From a checkpoint of a small model that answers yes/no questions on an image's attributes: encoder moe top_k, encoder patch size [4, 4].
Rows from expert 0 of block 3 of the image encoder, named by matrix and row number. Rows with one number belong to one neuron. Each number is 128 + 24 x the weight over the matrix's rms, rounded and kept within 0 to 255. All counts start at 0. Numbers have three digits each.
# up: expert up (encoder.blocks.3.mlp.up, 32x96x192), inputs 64-127
# down: expert down (encoder.blocks.3.mlp.down, 32x192x96, transposed), outputs 64-127
up.45:102132096124144114133109118137158126123108154122146150138068151117123151121125106156124131128145128098168128121123131106130148148156125133142139117100121178134152132149112086108091135163136122
down.45:115131133123142114149122173125107157112124101096168117157127108158129159080125138122132131125150141123153122071126161164134164107144171110135121114129128159088174124124111116157128139114120093
up.46:106103116127116148079153124114126113099097111111088092136129130089107086120120150154146118166118095130113126088099111141164146091104137141155136086099163099104103118152112158155142130150129121
down.46:146134109165177088148142125083101131148111166111172146108135072161131125153111149126107128099157129146159091112136094189101099127158096131127113135139136123089154119149124151118138117121069184
up.47:100109146122151126110111152126123128156098167072131111100142129105130095126131135120174099087138174128157142151152167122134144121127137122101140143135132132156102096118090163120135096137129150
down.47:130154143139168090139103115106186153108149141172134130116101146120113126108119118124157120178127136127182140136105129124125118118114127113121133113153150142095159100126134106116147142127141104
up.48:121079115129204104130118158114147132135137145097134125128107094124138101060124138139117092106121151081118122131104136143143150129139139147144113124131122142117103129116101123120107130113139145
down.48:135101143127103100133116148105145110139145119173140171136140116144150115123128119169132090126134096159101167133097126105142134091121120123142121135087095158152102102151108149094125156107093111
up.49:104186137152138154135134146098122138111075143155161152142191155161104120115147098075204144122085095148105125103123097123136116101102153085100115157123059111148119143152093131118115128137124151
down.49:065136124152068150079107134168111131128079174091162096141133153129115134101150158138167104121156154139121118128161158108184094105071132164122135147126107102199146129089104128080143158146129108
up.50:112138125128159100135094116131159136132131166099140107141149143120146143114136096128151159166101152133157160118161123140128158137135110151108122113151147178128169146127148123116115121171115124
down.50:134153143090131136105095143086151078132139129139112111079170126104191115158169132100145134138145070129130080131134159147091093095120176132076139104140114115147146084159153131126083125106089139
up.51:137181132120116179092087125123095119126123136156138104129116090131147136140117150162078108121115093135137150169145139134162165138142137074125131134150116133097136135097121132112123134158142134
down.51:072118136138091137080117122131130099113089140171164165140113113173125154138114080112132116134118113103158162092136137105162111112166126109130126163146129107090129108109158163154166111102109168
up.52:114131154154132133116112118105128139136158132128109106129124138101108104148118127127117119162114143137120091117116132106154160131129160148131131132089125148124179146134113156095119120107130143
down.52:121125121124131151140123119124126117134089145118115142134131110135118158146125145132103158116146130110124114085126132097118123127166114115136158139142128128150114144136134142078133123109181142
up.53:149160115099165123079132127094119078140175084079186130129142102128128103092099138154117126127071147069199126167160144177112067114137110157137098147139113101136145089134132144157087146132171165
down.53:152146110132123167138132148075138114136140129156085119096154160074119121116118114092133125143110144108102144114120154090135118127101130141120174144102150089131136102164089194146166095152170168
up.54:118138115105131125146179110156158105163131127165073127150133149137151132073131165136151100119089099124163065162144115140150183103116077148115125150142150137132095109113140124133118120092144075
down.54:129142146076137134151137047028127131086106177117093160111159144110110177173094148165102142145128094154106093130127112141130159144142183118127141173048105120086121158113159152133142084145133111
up.55:137133174133142133116135136142120100184075132143115125158180087160128150087114125124153090124129066087136111106095170120180139124150134108111102106121085125089155118130111140129162110158139144
down.55:138086153160092118117161090118117107102105117108128177128151148122083171124163083168159114111096109083174139143154121150102094178084152118151144113098129143136144132103192113194107138085141163
up.56:158096150053152127165144114112127109139122101104165129128117175137184147161093118164182114123118149143129101131144096128108128126122137157114086105158120119110084115106125121119112115143102128
down.56:137127134169105087144112142155157185107128108145102126106156129154128134113124118138130084148133121152134128158140058094093151115092163130105146120117173076136090128118087140155115169183161120
up.57:104137122106104113103148129137142142143149144131139155128107134153128144144126139137128138124143138126139162170126118124150122129116118126111136125129110138121152088115125131083120175135104117
down.57:164129116147124159114146114106127107139080157094139183151138145088139141107114101148099163122157139134121095107164100129133100110094117119154135126121156140109130147151118120156134166135147126
up.58:140105119125104154049095151115173138144106116114173186107141167139148174100108149144161098154143109154203096154083161100138154135117114129125146195087121109162137083165094145141094118085150104
down.58:147094131153128063131144150091167088161168137110110159114134129131128136123169136153137157127145059112119151115146115119132125097134113185131125066096101147060148147104130130160140116081107160
up.59:109108119139117153137072092099168097098114134088136138162126106090139092153089162120130139127114087141135144123126103131095153137160135124144167100156149124169133121128128099106125156091152136
down.59:135121118142126136141106138103110155144079117090143095120150130125090107120142128113154116180169122148158117096096119063142118150124188134135149113098084154130180112113148146102130158087152116
up.60:087182146157157112126093139114155169051086122166133142159075132121106125104124135054119169152152090117138138142115133126126115149091103093175091104113097103107121141087143169141159129136139115
down.60:102173121198174117125131105182096087135079090088166149128130118151169126116147114153153118094164147101140142102143095157166137116124155134144145074127126150170114101140142088141104151106110124
up.61:154101147130105133088105130125093072129146106134147131148099111086122150113130125130129189158136088095115163142116124127152125149110164136165101123152113136127102148119159103151134128170143139
down.61:119138109121112132103098165167145152100122042147139119152117118128116098117123128120126113124141126175129103143151176099187153118116114181130105120107201158162084133061119094128086077130087168
up.62:091121106142104111107095160116121132145182107083131109120122124127101135127139116136136102154119129148109103180098102116135187133132172124121156143087133139152158125139119120125135090119152145
down.62:101186119109111131133158117146145128167155114126094125086144164093093150118118130128140111172115128165103116099133077137076114146097174139117130087079119099118098126168142187122132148103169100
up.63:140143118130129176137115159123101177139164111091156135126168107116118134159139143116139095099159095124127124143098114128103088142131137122149129095137136154138140140132163134145126122121132131
down.63:133138087101136141127113150109123121136135133156154123091136109115120120116153125120140090126146132127105134151111154108137122138135134143131144134145136132135127115130132117119125130137166114
up.64:076107136139113108103150141120136143134110137160226065113143072117143111129121114150137130133115132125147117123127138135069098135139077147117098065130136171152060106127169133131138112142152099
down.64:127125149131136162117115096152097121094175144168152126131141093083139102178160119118135119124149116109087096101085152155112117108133154128164107148094082139153109155091176190102141146099121165
up.65:174108123120143094091132137104107176098132136097137120132112130144156132114110151111123162108141165137112094138126131133138116098121136177144097146137144110133126132142185136101153146098123133
down.65:114096140178142139139113094125172106141140124151091124139109150122156170135132108160132133112155143117084144151117158136154089108142113134125123128145129119147128115130121127105143132154116156
up.66:141133105095091162115115140108121175135075151133145136083143114151108136113136117100152135105125137130136133076080135097142126097099141137133113151131078088128113177129106107168143108158135172
down.66:116081140155117116121134127117102103103153079175168092122141084102144152135127157083114125092099128144126103140120135103139111191113122131156116126088126142095149119172134125133123167106135113
up.67:091140126168153078138105109096124116127149108128122164126133151151144161158152115161106111128160112106136133171116142160149134139099096138110142125110126133127141136133107151153112162123091089
down.67:151134111120129123130154138119167103154105107106138152157126130142151120113178146102144147122121146124112110112129153109168076104128140135109127141129132150145136102172148096104115101108142136
up.68:086146126149122115132154137138140131134105153085124139137123120123137134135156173129126102083113115098138120148094113125113161123119102127132112142128106152140092124148117113101123121093145100
down.68:107104132130159106123101112128143118127166092103164093176117182109130151133124093139135112162120126128123144129091137152119103157141102141161075087166146117140080123146110105141146131087118101
up.69:129172156124113167154144121112122153108133120123108116108083120163128146122114124140091129132084140128149116145084151133148103145114119130128125137177091146142141110165116182124091129104121134
down.69:162143118110114134126122128098124090149136182162171087206136139104098156122188127153140133123169157116136140111129085133111135107146121095099117117173118124096161167115125143138155088098111140
up.70:106156134151135147107119146109145139130143151120142118121140115163111100160137151125114125126157138177141130101113124117132100172121147097137119096128160117165133119121153136144132132140129134
down.70:146142143169161121157132112109107147135113130159132122134148122122108124086127148136129118139144140132114125134142134135129125117134144113125151131125120160126116134115137111138148095122155117
up.71:110159097160121088146141126135116117149156140121138142128112143157111155128115128135133112098121125086118125103090178121144119145133135156129102129144114137061154134088130128114154151143133124
down.71:110137145149081067163104141083125120164142119093122187107132165099112129111128101166098114120125113181175150128112130131152119175109123132134130145158141088112110135108110154134119130136160123
up.72:176122142086147166129156158120085116129165104103147129131125127132131117144129137157126152071103091126119118102106117167113096139149119124165151133131147085093110168138154103156093127139104120
down.72:172164112139136135126164151135177144141140084159139118142141109144113147124132129138109114173119147113161123205126122165120148065118136099067103128131088104163145135116098121129155074097142126
up.73:135148115139132115107120144104155149132143101075153155113099084120159124139107113176119109137112178147153141148115131151094069132141126116117114120096142107130146113113110100106141125128121201
down.73:104130097093090142122100161126096109089106129110105082110136085180114081082110107116158127113097160108075155103109104111125156147121146089125141184125147136158107100149130082100129175105145098
up.74:142111135113142068162149110145147096141091168121134134059150128149092137144137114079095137142121097192123129120157113133150079133097075150074120182136161087129121180078160072147129132152144165
down.74:105180126178069111141116123121132103147183123124170109120124090131155153108113134092123147090107161115076135111119167166162139112135180132167137078144109122140130126137129179097178147132083105
up.75:147122127075121184067161120098106158123135124131162107162112090092118112113116148151145120121072161138181046091142116132089169097155128099124146143118105118174110115167081115146123099086169149
down.75:122093126096100095138174145125101114064166146116139137123143130133105093093152157104105164138123101123147164107150116120087140131159115151127123084151095149064163116104139135112118130139110143
up.76:111162112098091151134109103115144115191142168118082144093132159141163161124119110156139086149148118199158094122144121146162135095128118125106177153154114131136068113143107140090131100120146103
down.76:113149127121083118103081101100123170143099089064115105093134157087131163132154151123142071121103124145113141113148174152107113127169115151143136120139137125063164132122107163144137108115174121
up.77:082141164139134171125125173114141125110116101111124116144153086121138117120160100105120129115121105129172153076142112118188155123100127180130127152145102132074135110157111174108088122136106133
down.77:149098124143145144142130125113125133119138110086147137124134142079115170113121144130119130138110140123162121148111124123149084124128133107156122118106122114125122120161121107122162125117145157
up.78:125148123144098142130145138116129134111148136169135137084144120094156140152135132142120180162136155109117084099104115126058094108119131130125088109130094112088125143101118115112146139151164126
down.78:134106118138118134147112099090115094104121136138196119139155146100122134157120121146181136108138134072122142060135136104101118116135149138143114136150179084085130150071146099115091110120119135
up.79:100161117100104179115123169144141126142059143142111163076147128165155106131126159129121129117138134133146127118135134116133058099117114086101119132168148141136089085125124128090142144099096124
down.79:142149113124126140106134154135133101135100160142179175120132107099108136126103138128101088111142124081144136130145140132111133130148071113132104094151172117109132137132113140135117144135106145
up.80:100147107152132131108111134136158120100091118116121108132164105139155128156166091162097115122121127155119111119140146126158107111147196106141131096174135120124128147122104134064117136116150135
down.80:153114132154140123173120127135091125187113201111127121120097119150126089145117133122122115139152110143129108094115174154133114184120165130105088159147129089069090109098138111159151137180096143
up.81:092115119116101140175129138159149140112104150127116093127111130108145135125144151113137143113148132145156153102149129088126107139083127104135136128122133143152154134129105155131135122111146141
down.81:127117145167138116122049139154145122115086127134138113133132134161127106140118119141147132139166126124138086132164101103138106127109116121115152144132120142117103107141104122134126170142114105
up.82:165142121166136137132114157102141137130082077156087127113150136150146113122112110135130148131069111118094211098129138121161124133120121125075111101156199144115117116114152115161130125165126144
down.82:101131080112151128091138122074108139141139152121161163092115101131139148109130138136160124165133113140164107139143095129117131116163143174126088133133109138101110142146120110098122092096146123
up.83:114121124107107133156112157131155120104168141109123135120123117115149158142138130106154119133119134135135104108102131124129124092135126095109088136135147143131082126143115128129108133138140135
down.83:127169155123125117110110136120163141155098111097118118111122121123150095115102189110170114111107151150118143135113149083150132139148119154125140150101129115087114106146116124140134107092113131
up.84:116146088149129133121157113103076112138173105133111132127129117112146105133116115089072135134135107131162124090157112109141150108147172138131122137117112150104132117137150082111176156153139154
down.84:171124085121105194142114182142092154132134135116171140133112119122102142127150128137111153115109094120119146111117096156105175156145122104107151144147108115141137079161087165118148135123128129
up.85:149133117139108155130112135135118140130149124140118158068177117133106067148137145119146089177144110119114095074133085114109165100106129140165108144083117125146148141120118121087128115148142117
down.85:097115146129108106151091098126096144107105153109132125179166090122181160137120102121163093081183110152158190162103130159122088188189075081152154147177132147101134153093113136116140097135081179
up.86:094119152109120134149158113130146146079127152184068132133123109091131143138111099137139123123118137139155120133136141144117088116158139142143114068145136184155130148153131127036152108148092135
down.86:140135071134097127134134131092141128088120184134114128128155086115129137155166144111131123118113143155131090099122138171134135109140129130116112112157082129133192107140112141090167148104173132
up.87:205149116092133143072158066134162087109130146146145109155121105171129111101118164091068127130125102098143118095254144142152129085142135153105161159135127123141157133138109088142138119117151125
down.87:110161160119153091140198145083062156123117100072166130113101119108100135067132151129075162145139099085173117160160160132132084105136151127082120109133099118138132140142105117152144084109148135
up.88:130134134132104148104130133078080134147140120128118166166134108156119200109112139125118125113109145083117110133079145140170158144145136130156085141133147147096183095153100186099106117100083154
down.88:167154120156094102152118136129132081143116142136132126094128147131156125146184128145121098089158152126132126190135086146150131140065111166084061181110100126079107164115115125130104108146053112
up.89:130119100119107151154187124180102098137123094132130119105120134138146126110089129163159147118123137114108127152118125059149087103160140118134114159115132132136072121104151125133124150112136147
down.89:107114149092125140142145169114135147149114111135138143136140136138104140117185112107135157144146126153123136148167147087123136130112119113126103104149094072151119135108096106103104139112102108
up.90:149146104091115148132120115147087136146138137133093096112134158128121179112161130148116166138081143170112130118164143112149090151168137130064134139177166129172148120125161163132120107142143152
down.90:167116110140150133162116114105108127151157132124107115074142114100130146099116087108149134155167112108109135114123128084108154142150097141135175119133120148128108114137136112092138138118107088
up.91:123137181177086135154123132149128137165162115129132090106079178119109075108148130179138120143194145119134154126115119065133143122138137092127166116125155105138101106105090103186141110130114101
down.91:142092150096125147065135137121129125118174123203160097077097118103096093105119142149133113104135099090167156122095150113094145105123129131128147110106146156155133130111126149144159100104145160