python train.py --fusion_encoder_inner_norm=false --fusion_encoder_moe="expert_choice" --fusion_encoder_expert_mlp_ratio=0.25
Rows from expert 0 of block 2 of the image encoder, named by matrix and row number. Rows with one number belong to one neuron. Each number is 128 + 32 x the weight over its row's rms, rounded and kept within 0 to 255. All counts start at 0. After the name is the row's rms in percent of the matrix's.
# up: expert up (encoder.blocks.2.mlp.up, 32x96x192), inputs 96-191
# down: expert down (encoder.blocks.2.mlp.down, 32x192x96, transposed), outputs 96-191
up.21 071 [114 129  82 123 146  86 138 166 114 181 177 116 121 139 118 136 117 129 167 170 167  97 114 117 132 154 122 115 104 156 123 120 111  40 207 121 112 149 103 162 162  70 207 158 156 110 103 145 171 126 145 117 118 120  97 132 142 203 146 123 174  78 138 129 130 124 130 118  84 157 131 117 130 162 152 108 142 145  83  84 159 123  90  73 125 122  77 120 152 137  90 120  85  65  85 120]
up.22 098 [135 133 172 147 116  85  89 136 125 130 110  95 141 119 137 109 122 147  86 157  60  87  84 121 103 128 119 143 153 127 161 111  86 189 160 110 125 126 136 101 110 143 166 135 108 179  85 100  82 165 153 106  98  92 133 117 117 132 124 162 131  91 132 118  82 127 136 136 122 148  71  81 159 148 129 126 190 159 153 119 142  74 108 124 146 145 143 129 132 106 100  91 126 199  71 145]
up.23 106 [139  90 119 113 123 161 184 160 137 130 132  31 149 183  76 142 121 141 139 192 180 125 101 163 132 131 142 138 135 150 146 121 114 127 141 105 160  76 145 177 119  99 201 150 128 134 110 182 218 133 129 122 147 171 173 135 119 154 136 141  96 109 143 119 157 161 192  87 131 157 101 131 152 102 177 155  26 133 151 141  72 155 129 112 156 169 136 108 149 129 128  91 116 143 126 170]
up.24 105 [128 123  87 126 103 100 137 173 140 108 152  66 132 157 107 170 151 118  76  82 127 101 156 180 174 128 121 110 109 144  75 105  80  96 124 119 159  68 184 159  56 132 122 134 150 190 159 143 166 124  99 118 174 164 121 122 122 168 141 125 180 167 175 126  67 117 115 129 137 127 135 139  60 193  80 123 169  84 116 103 104 101 186  36 120 128 145 131 135 165 130 151 111 125 132  82]
up.25 081 [103 116 134 120  98 123 158  90 135 132 110 145  77 136 111 116 111  77 162 122 110 175 124 137  60 117 143 198  97 176 162 148  62  83 138 150 122 112 155 137 158 121 168 111 110 133 108 138  73 119 123 103 157  80 157 112 157  99 175  93 139 152 137 154 168 135 121 147  94 120  88 157 140 136 144  97  63 144 131 134 181 109 163  60 175 162 168 108  71 161 117 115  55 132 136 144]
up.26 103 [198 146 141 124 141 128  62  80 116 138 128 141 132 175  64 180 101 150 112 121 158 111 152 169 144 119 183  91 110 108 101 130 152 110 157 159 134  97 136 190 139 167 156  96 107 129 181 136 140 179  78 136 214  48  63  80 168 121 112 165 110 144 150 119 153 121 134 105 137 124  80 148  59  68 128 132 145 117 153 144  83  96 108 107 140 126 109  84 139  56  99 135 125 150 123 180]
up.27 087 [ 77 157 149 119 126 142 147 109 181 126 155 150 154 156  81 136 158  93 122 106 110 116  88 136 126  74 130  77 146 140 213 132 144  94  80  77 123 111 135  45 169 102 125 159 139 181 166 147 128 146 110 159 115 107 144  68  92 112 152  82 103 147 147 126 101 146 160 114 106 105 107  86 131 108  96 126 130 106 132 148  80 167 146  77 128 125 113  87 117  83 143 134 176 143 141 179]
up.28 106 [ 99 140 140 129 106 130 131 164 142 148  44  90 131 160  86 106 136 120 178 136 134 104 147 115 123 163  96  81 133 167 133 141 113 138 120 146 132 118 155 126 181  69 115  79 162 186 165 179 111 118 116  70  79 145 100 175 126  88  85 102 188  76 124 132  66 158 135 142  85 135 127 138 180  51 134 104 162 138 181 134 114 145 155  70 112 153 101 124 122 142 183  99 148 130 144 137]
up.29 099 [ 47 130 163 165 120 110  85 122 149 134 103  95 148 110 169  70 134 164 167 143 114  97 116 117 136 232 162 131 165 113 143 161  77   4 150 191 122  95 126  96 141 116 143 139 101  92 136 107 162  95 176 158  93 141 125 118 116 123 109  92 107 135 193 121 119 132 168 158 129 121 156 160 139 156 113 136 128 146  92 153 118  92 149  82 160 123 139  89 134  94 109 111  83 172 170 158]
up.30 119 [ 98  87 138 176 140 118 124 135 112 169 150 145  96  75 102 108 127 107 106 127 148 154  84  85 192 110 127 108 128 127 143  96 102 179 124 102  86 101 132 130  72 140 132 196 113 139 121 136 143 169 107 106 131  47 145 145 149  68 133 121 212 125 177 114 111 105  55 152 115 152  94 154 102 167 151 132 126 167  53 192 130 164  78  99 133 100 163 207 163 117 151 151 143  99 126 116]
up.31 099 [105 182 126 122 128 143 110 174  82 111 110 166  78 107 145 100 142 116 126  87  80  82 141  97 152  87 187 100 115 144 203 202 138 145 139  60  57 145 133 115 120 133 185 126 135 121 117 122 151  80  50 135 161 157 114 145 104 118 110 126 144 177 172 120 121 166 100 108 141 107 131 126 128 165 136 126 108 129  56 121 125 128 146 110 188 177 106 141 111 123 172 161 160 161 151 149]
up.32 121 [155 141 136 100  85 118 143  75 113 173 136 206 147 183  92 132 222  87 150  79 137  97 141 124 103 163 166 120 158 126 186 116 149 123 116 114 128 153 157 108 149 153 176 112 164 159  93 132 118 122  82 131 125 110 184 173 127 163 109  97 128 106 122 126 108 171 123 184 132  76 133 108 118 107 125 122  97  68 216  59  57 118 140 130 161 131 183 107 148 107  89 175 104 128  56 128]
up.33 106 [151  94 143 134 135 135  46 115 144 155 131 155 165 143 160 107 159  71 158 103  82 147  43 158 144 147 127 146  98 157 160 102  95 102 164 141 132 148  84 162 155 119 105 143 111 137 120 100 108 208 137 139  89 138 111 117 121 134 161 144  37 122 104  99  94  63 119 195 110 154 175 200  97  84 170 163 112 130  74 161 122 148 167 126 138 146 122 114 142 141  67  78  76 113  98 145]
up.34 094 [117 114 144 100 134  44 132  86 112 190 108 116 165 125 165 188 153  71 148 129 111  78  65 135 211 200 131 180 130  83 133 115  86 102 138 150 139 101 126  79  68 105 128 102 172 146 157 109 104  81 137 154  96 101 106 158 141 142 132 110 138 171 184 122 176 101 108  76 109  99 108 164 160 125 138 117  91 146 173 103 103 158 183  97 108  98 115 167 148 115 146 135 142 157  86  96]
up.35 084 [146 122 140 129 147 134 193 119 126 186 147 112 107 173 177 165 150  81 108 155 117 101  86 101 107 163 118 177  40 143  93 177  84 121 198 210 146 140  97 160 148  95 181  88  97 100  64 107 159 145  96  99 105 157 117 183 115  98 116 131  92 147 173  76 191 103  76  76  54 154 171 118 129 121 115 157 108 121 150 146 118 157  92  92 140  93 157 112 133  91  77 119  86 128 137 178]
up.36 097 [194 103 121 134 147 155 155 149 108 111 136 105 125 176  99 111 162 128 138 159 136  82 187 126 123 113 168 152 158 153 134 161 136  97 193 193 143 141 164 119  64 124 199 100 146 153 119 151 140 168  77 110 151 130  98 143 124 105 144 162  88 141 105 101 105 130  48 111 117 101  58 136 104 140 152 138  62  90 125 104 157 172  76  65  92  88 159 108 136 122 182 161 113 135 151 145]
up.37 124 [ 71 194  68 163 158 107 131 120 120 214 170  91 130 109 100 169  69 172 168  29 129 151 103  94  93  96 127  92 146 108 131 130 106 116 188 175 141 125 128 131 141 172 141 165 201 112  71 113  69 135 143 154 123 165 123  85 113 115 134 111  74 155 103 110 130 161  95 152 137 170 124 144 112  92 125 127 117  55 128 123 132 136 146 133 103 172 147  96 111 134 100 123  87 177 125  98]
down.21 044 [117 121 104 110 142 140 123 139 174 119  95 100  93 128 130  76 108 122 142 184 128 115 129 178 172 149  99 162 106 136  92 137  83 160 105 117 100 107 102 120  62  34 143 101  84 118 155 157 121  86 130 191 121 104 136 133 122 127 120 159 143 135 141 130 153  62 150 117 122 183 146 101 148 145 146 130 172  92  88 105 117  91 186 140 101 101 158 137  79 170 162 140  60 123 162  47]
down.22 097 [106 111 153  98 129 134 160 109 106  89 159 109  97  60 158 145 138 116 151 184 123 119 113  86 172 142 123 130 133 114 128 138 112 106 145 176 186 108 165  93 166 117 163  66 136 116  80 119 133 112  83 100  49 172 153 111 164 101 107 113 163 156 131  94 152 138 139  98  86 168 136 173 110 146 105 148 125 107  80 138 124  98   1  99  80 168  92  70 159 122 167 151 109 206  92  68]
down.23 117 [143  80  60  79 174  95  93  83 151 125 132 169 115 140 121 114 148 132 133 218 139 143 167 140 111  63 171 152 122 135 154 137 179 102  79 116 107 165  98 153  72  83 158 154 103 170  94 127  86 109 126 160 100 145 130 108 141 132 104 137 190  70 187  79 129 121 126 179 117 100 148 192 122 127  72 121 119 114  96  84 115 141  93 129 195 137  86  68 135 175 100 153 123 169  88  98]
down.24 105 [132 144 155  72 105 157 178 129  67  87 161 171 112  77 132 106  60 132 128 129 154 150 157 124  95 101 154 121  48 183 121 168 200 102 128 108 121 145  93  50  79 116 102 111 126 141 206 133 103 194 115  85 118 195 130  95  68 127 193 127 132 126 130 131 169 114 116 108 161 133 115 196 140  95 162 124 110 137 130 134 165 156 144 170 118 129 163  86  82 107  49  98 136 103 109 148]
down.25 062 [153  77 150 139 123 111 138 106 174  89 123 104 113  59  84 137 168 132  98 127 166 134  79 105 152 109 154 141  62 189 134 108  96 134 103 132 128 124 121 104 145  92 109 153 103 175 108 194  82 130 122 133 143  95 157 121 133 153 175 133 130  90 107 122 109 127  65 138 156 113  78  98 169 121 176 118 161 203 156 121 123 149 133 195 153 165 151 102 131 131 186 153 130 167 105 147]
down.26 102 [189 103 145 117  92 117 129 130 100 113 119 108 108 134 154 129 246 149  93  93 126 112  74 103 150 151 103 148 171 122 124 155 118 170 189  97 118 208  91  88 103  90 112 111 123 151 158 100 152 178 113 177 138 128  93 139 171 114 124 121 118 148 159 168 130 110  89 112  80  84  69 176 145  78 154 128 109 157 128 206 119 136 106 113 150 114 114  77  88 139  85 158 182  83 109 115]
down.27 097 [ 73 167 154  73 119 122 125 150 154 150 124 115  50 141 146 166 128  99 125  50 111 130 134  91 122  97  95 150 126 112 119  98 128 198 162 136 139 222 113 128 135 159 134 195 124 127 178 147 103 144 117 203 118 149 164 144 156 107 155 114 147 104  98 158 180 104 124 205 105  66 128 161 128 111 148 113 104  95 132 149 141 121 126 200  83 152 128 151 144  41 158 118 107 124 107 165]
down.28 074 [ 86 108 179 152  96 121 131 127  82 195 148 124 162 116 148 157  81 116 155 203 145 131 164 143 185  79 108 116 123  99 113 167 119 125  51  89 169 130 141 157 108 149 132 103 123 103 146 121 106 179 120  81 116  77 206 136 185  84 143 100 104 151  72 136 102 153  87 153 148  93 143 121 108 135 125 162  74  99 167 100 146 103 148 134 125 127  88 119  85 153 137 180 115 163 128 154]
down.29 118 [141  86  89 196 152 177 180 131 163 153 135 138 122 142 163 154 126 137 109  52 145 150 116 149 118 146 125  45 116  97 111 167 132 160 125 151  93 121 176  95  82  70 130  98 107 113 123 164 108 138 165 162 137  83 115 117 163 129  92  67 160 155 168 142 116 159 105  65 145 128 115 139  88 162  82  84 181 136 155 140  57 152 142 123  67 146 125 124 146 137 255 135 153 163 166 134]
down.30 120 [ 89 133 119 135 134 147  87 135 180 107 134 144 173 107  99  34 167 145 127 157 125  84  96  90 167 109 161 112 121 111 100  96 170 115 112  81 129 141 146 118 112  88 107 141 149 111 120  83 198 104  40  76 112 129 125 113 126 146  82  81 152 159 155 198 147 163 142 122  67  70 152 135 115 148 122 141  76 160 139 104 146 128 105 124 174 135  60 154 170 114 145 144 189 110 140 102]
down.31 084 [164 153 167 125  76  84 116 111 156 121 141 103 101  97 134 119 231 144 102 111 167 151 120 157 153 125  92 100  94 122 171 119  85 164 141 111 129 126 145 111 144 168 178 115 165 157 152 137  95 123 115 115 158 128 137 164 111 144 159  92 103 171 173 136 174 137 115 103 155 121  64 156  82 112 178 179  73 122 163 133  58 140  82 112 114  73  82 139 147  51 113 142 153 121  66 112]
down.32 118 [172 132 146 150  89 135  89 137  82 148 173 130 156  77 192 198 188  77 157 154  80 118 140 142 122 133 101 216 119 117 101  97 185 163 147 165 154 138  75 120  98  34 110 156 140 108 154 146 108 123 110  85 123 119 151  78 120 133 135 130 114  93 141 123 135  94 173 128 177 115 134 115 171 141  85 131 122 167 161  79 184 168 147 102 139 126 145 132  63 141 124 130 156 126  69 199]
down.33 104 [168  97 142 120 140 127  52 156 113 143 149 107 120 190 170  89 130 168 145 166 118 127 120 148 114 113  84 156  79  70 134 159 131 132 132 176  84 162 137  99 148 113 114 120 157 118 129 123 121 160 112 109 123 140 129 131  75 145  68 118 102 188  98 162 148  97 159  94 136 120  62 109 104 126 175 142 122 124  71 147 222 138  84 149 106  84 104  77 105 170 198 166 170 165 130 108]
down.34 072 [105  98  88 131  86 141 150  86 126 122 122  65 155 139  73 128 149 179  83 153 131 199 119 133 172 167 147  94 158 159  79  80 141 131 145 147 113 178 141 147 207 134 121 135 159  99 163 176 123 132 140 138 139  44 123 121 161 143 121 118 113 105  85 106 143 171 112 160 108 166 101 152 170 102 130  90  65  99  92 130 151  79  92 128  85 167  67  95 112 166 117 109 119 132  85 147]
down.35 102 [155 100 153 135  89  96 156  94 110 143 117 199 170 165 129  96 245 190 175 156 106  96 110 131 118 123 106 126 107 166 109 153 111 177 120 154 149 177  66 105 119  92  99  67 153 104  75 114 130 106 135 110 114 106 105 147 158 129 172 124 126 144 119 118 103 182 145 144 140 113 154 103 119 110 155 113 150 133 186 156 137 139 136 169 124  98 188 148  59 179  93 116  74 125 142 143]
down.36 087 [140  94 143  73 112  97 135 128 137 118  93 122 154 115 145 165 152 101 166  94  43  85 125  69 116 145 181 148 134 120  72  82 113 138 104 141 151 120 137 106 110 146  53 160 125 113 112 154  48 133  81 119 128 126 142 141 171 143  93 116 108 175 139  81 151 144 153 129  95  65 144 100  84 150 127 148 134 161 198 100 117 119 157 117 130 112 178 125 178 155 173 126 133 146 159  96]
down.37 126 [114 132 149 140 143  97 153 196 163 121 117  76 121 142 117  71 157 135 150 155 141 125 136 127  79 152 112 126 150 223 148 134 120 154 101  91 143 128 107 125  73 117 118  76 161 124 146 110 152  92 113 126 162 102  84 120 127 137 110 119  93 153 176 138 109 141 140 115 107  82  74 139 118 106 158 122 106  80  96  98 135  93 155 163  91 174 105 220 149 129 118 127 104 100  91 141]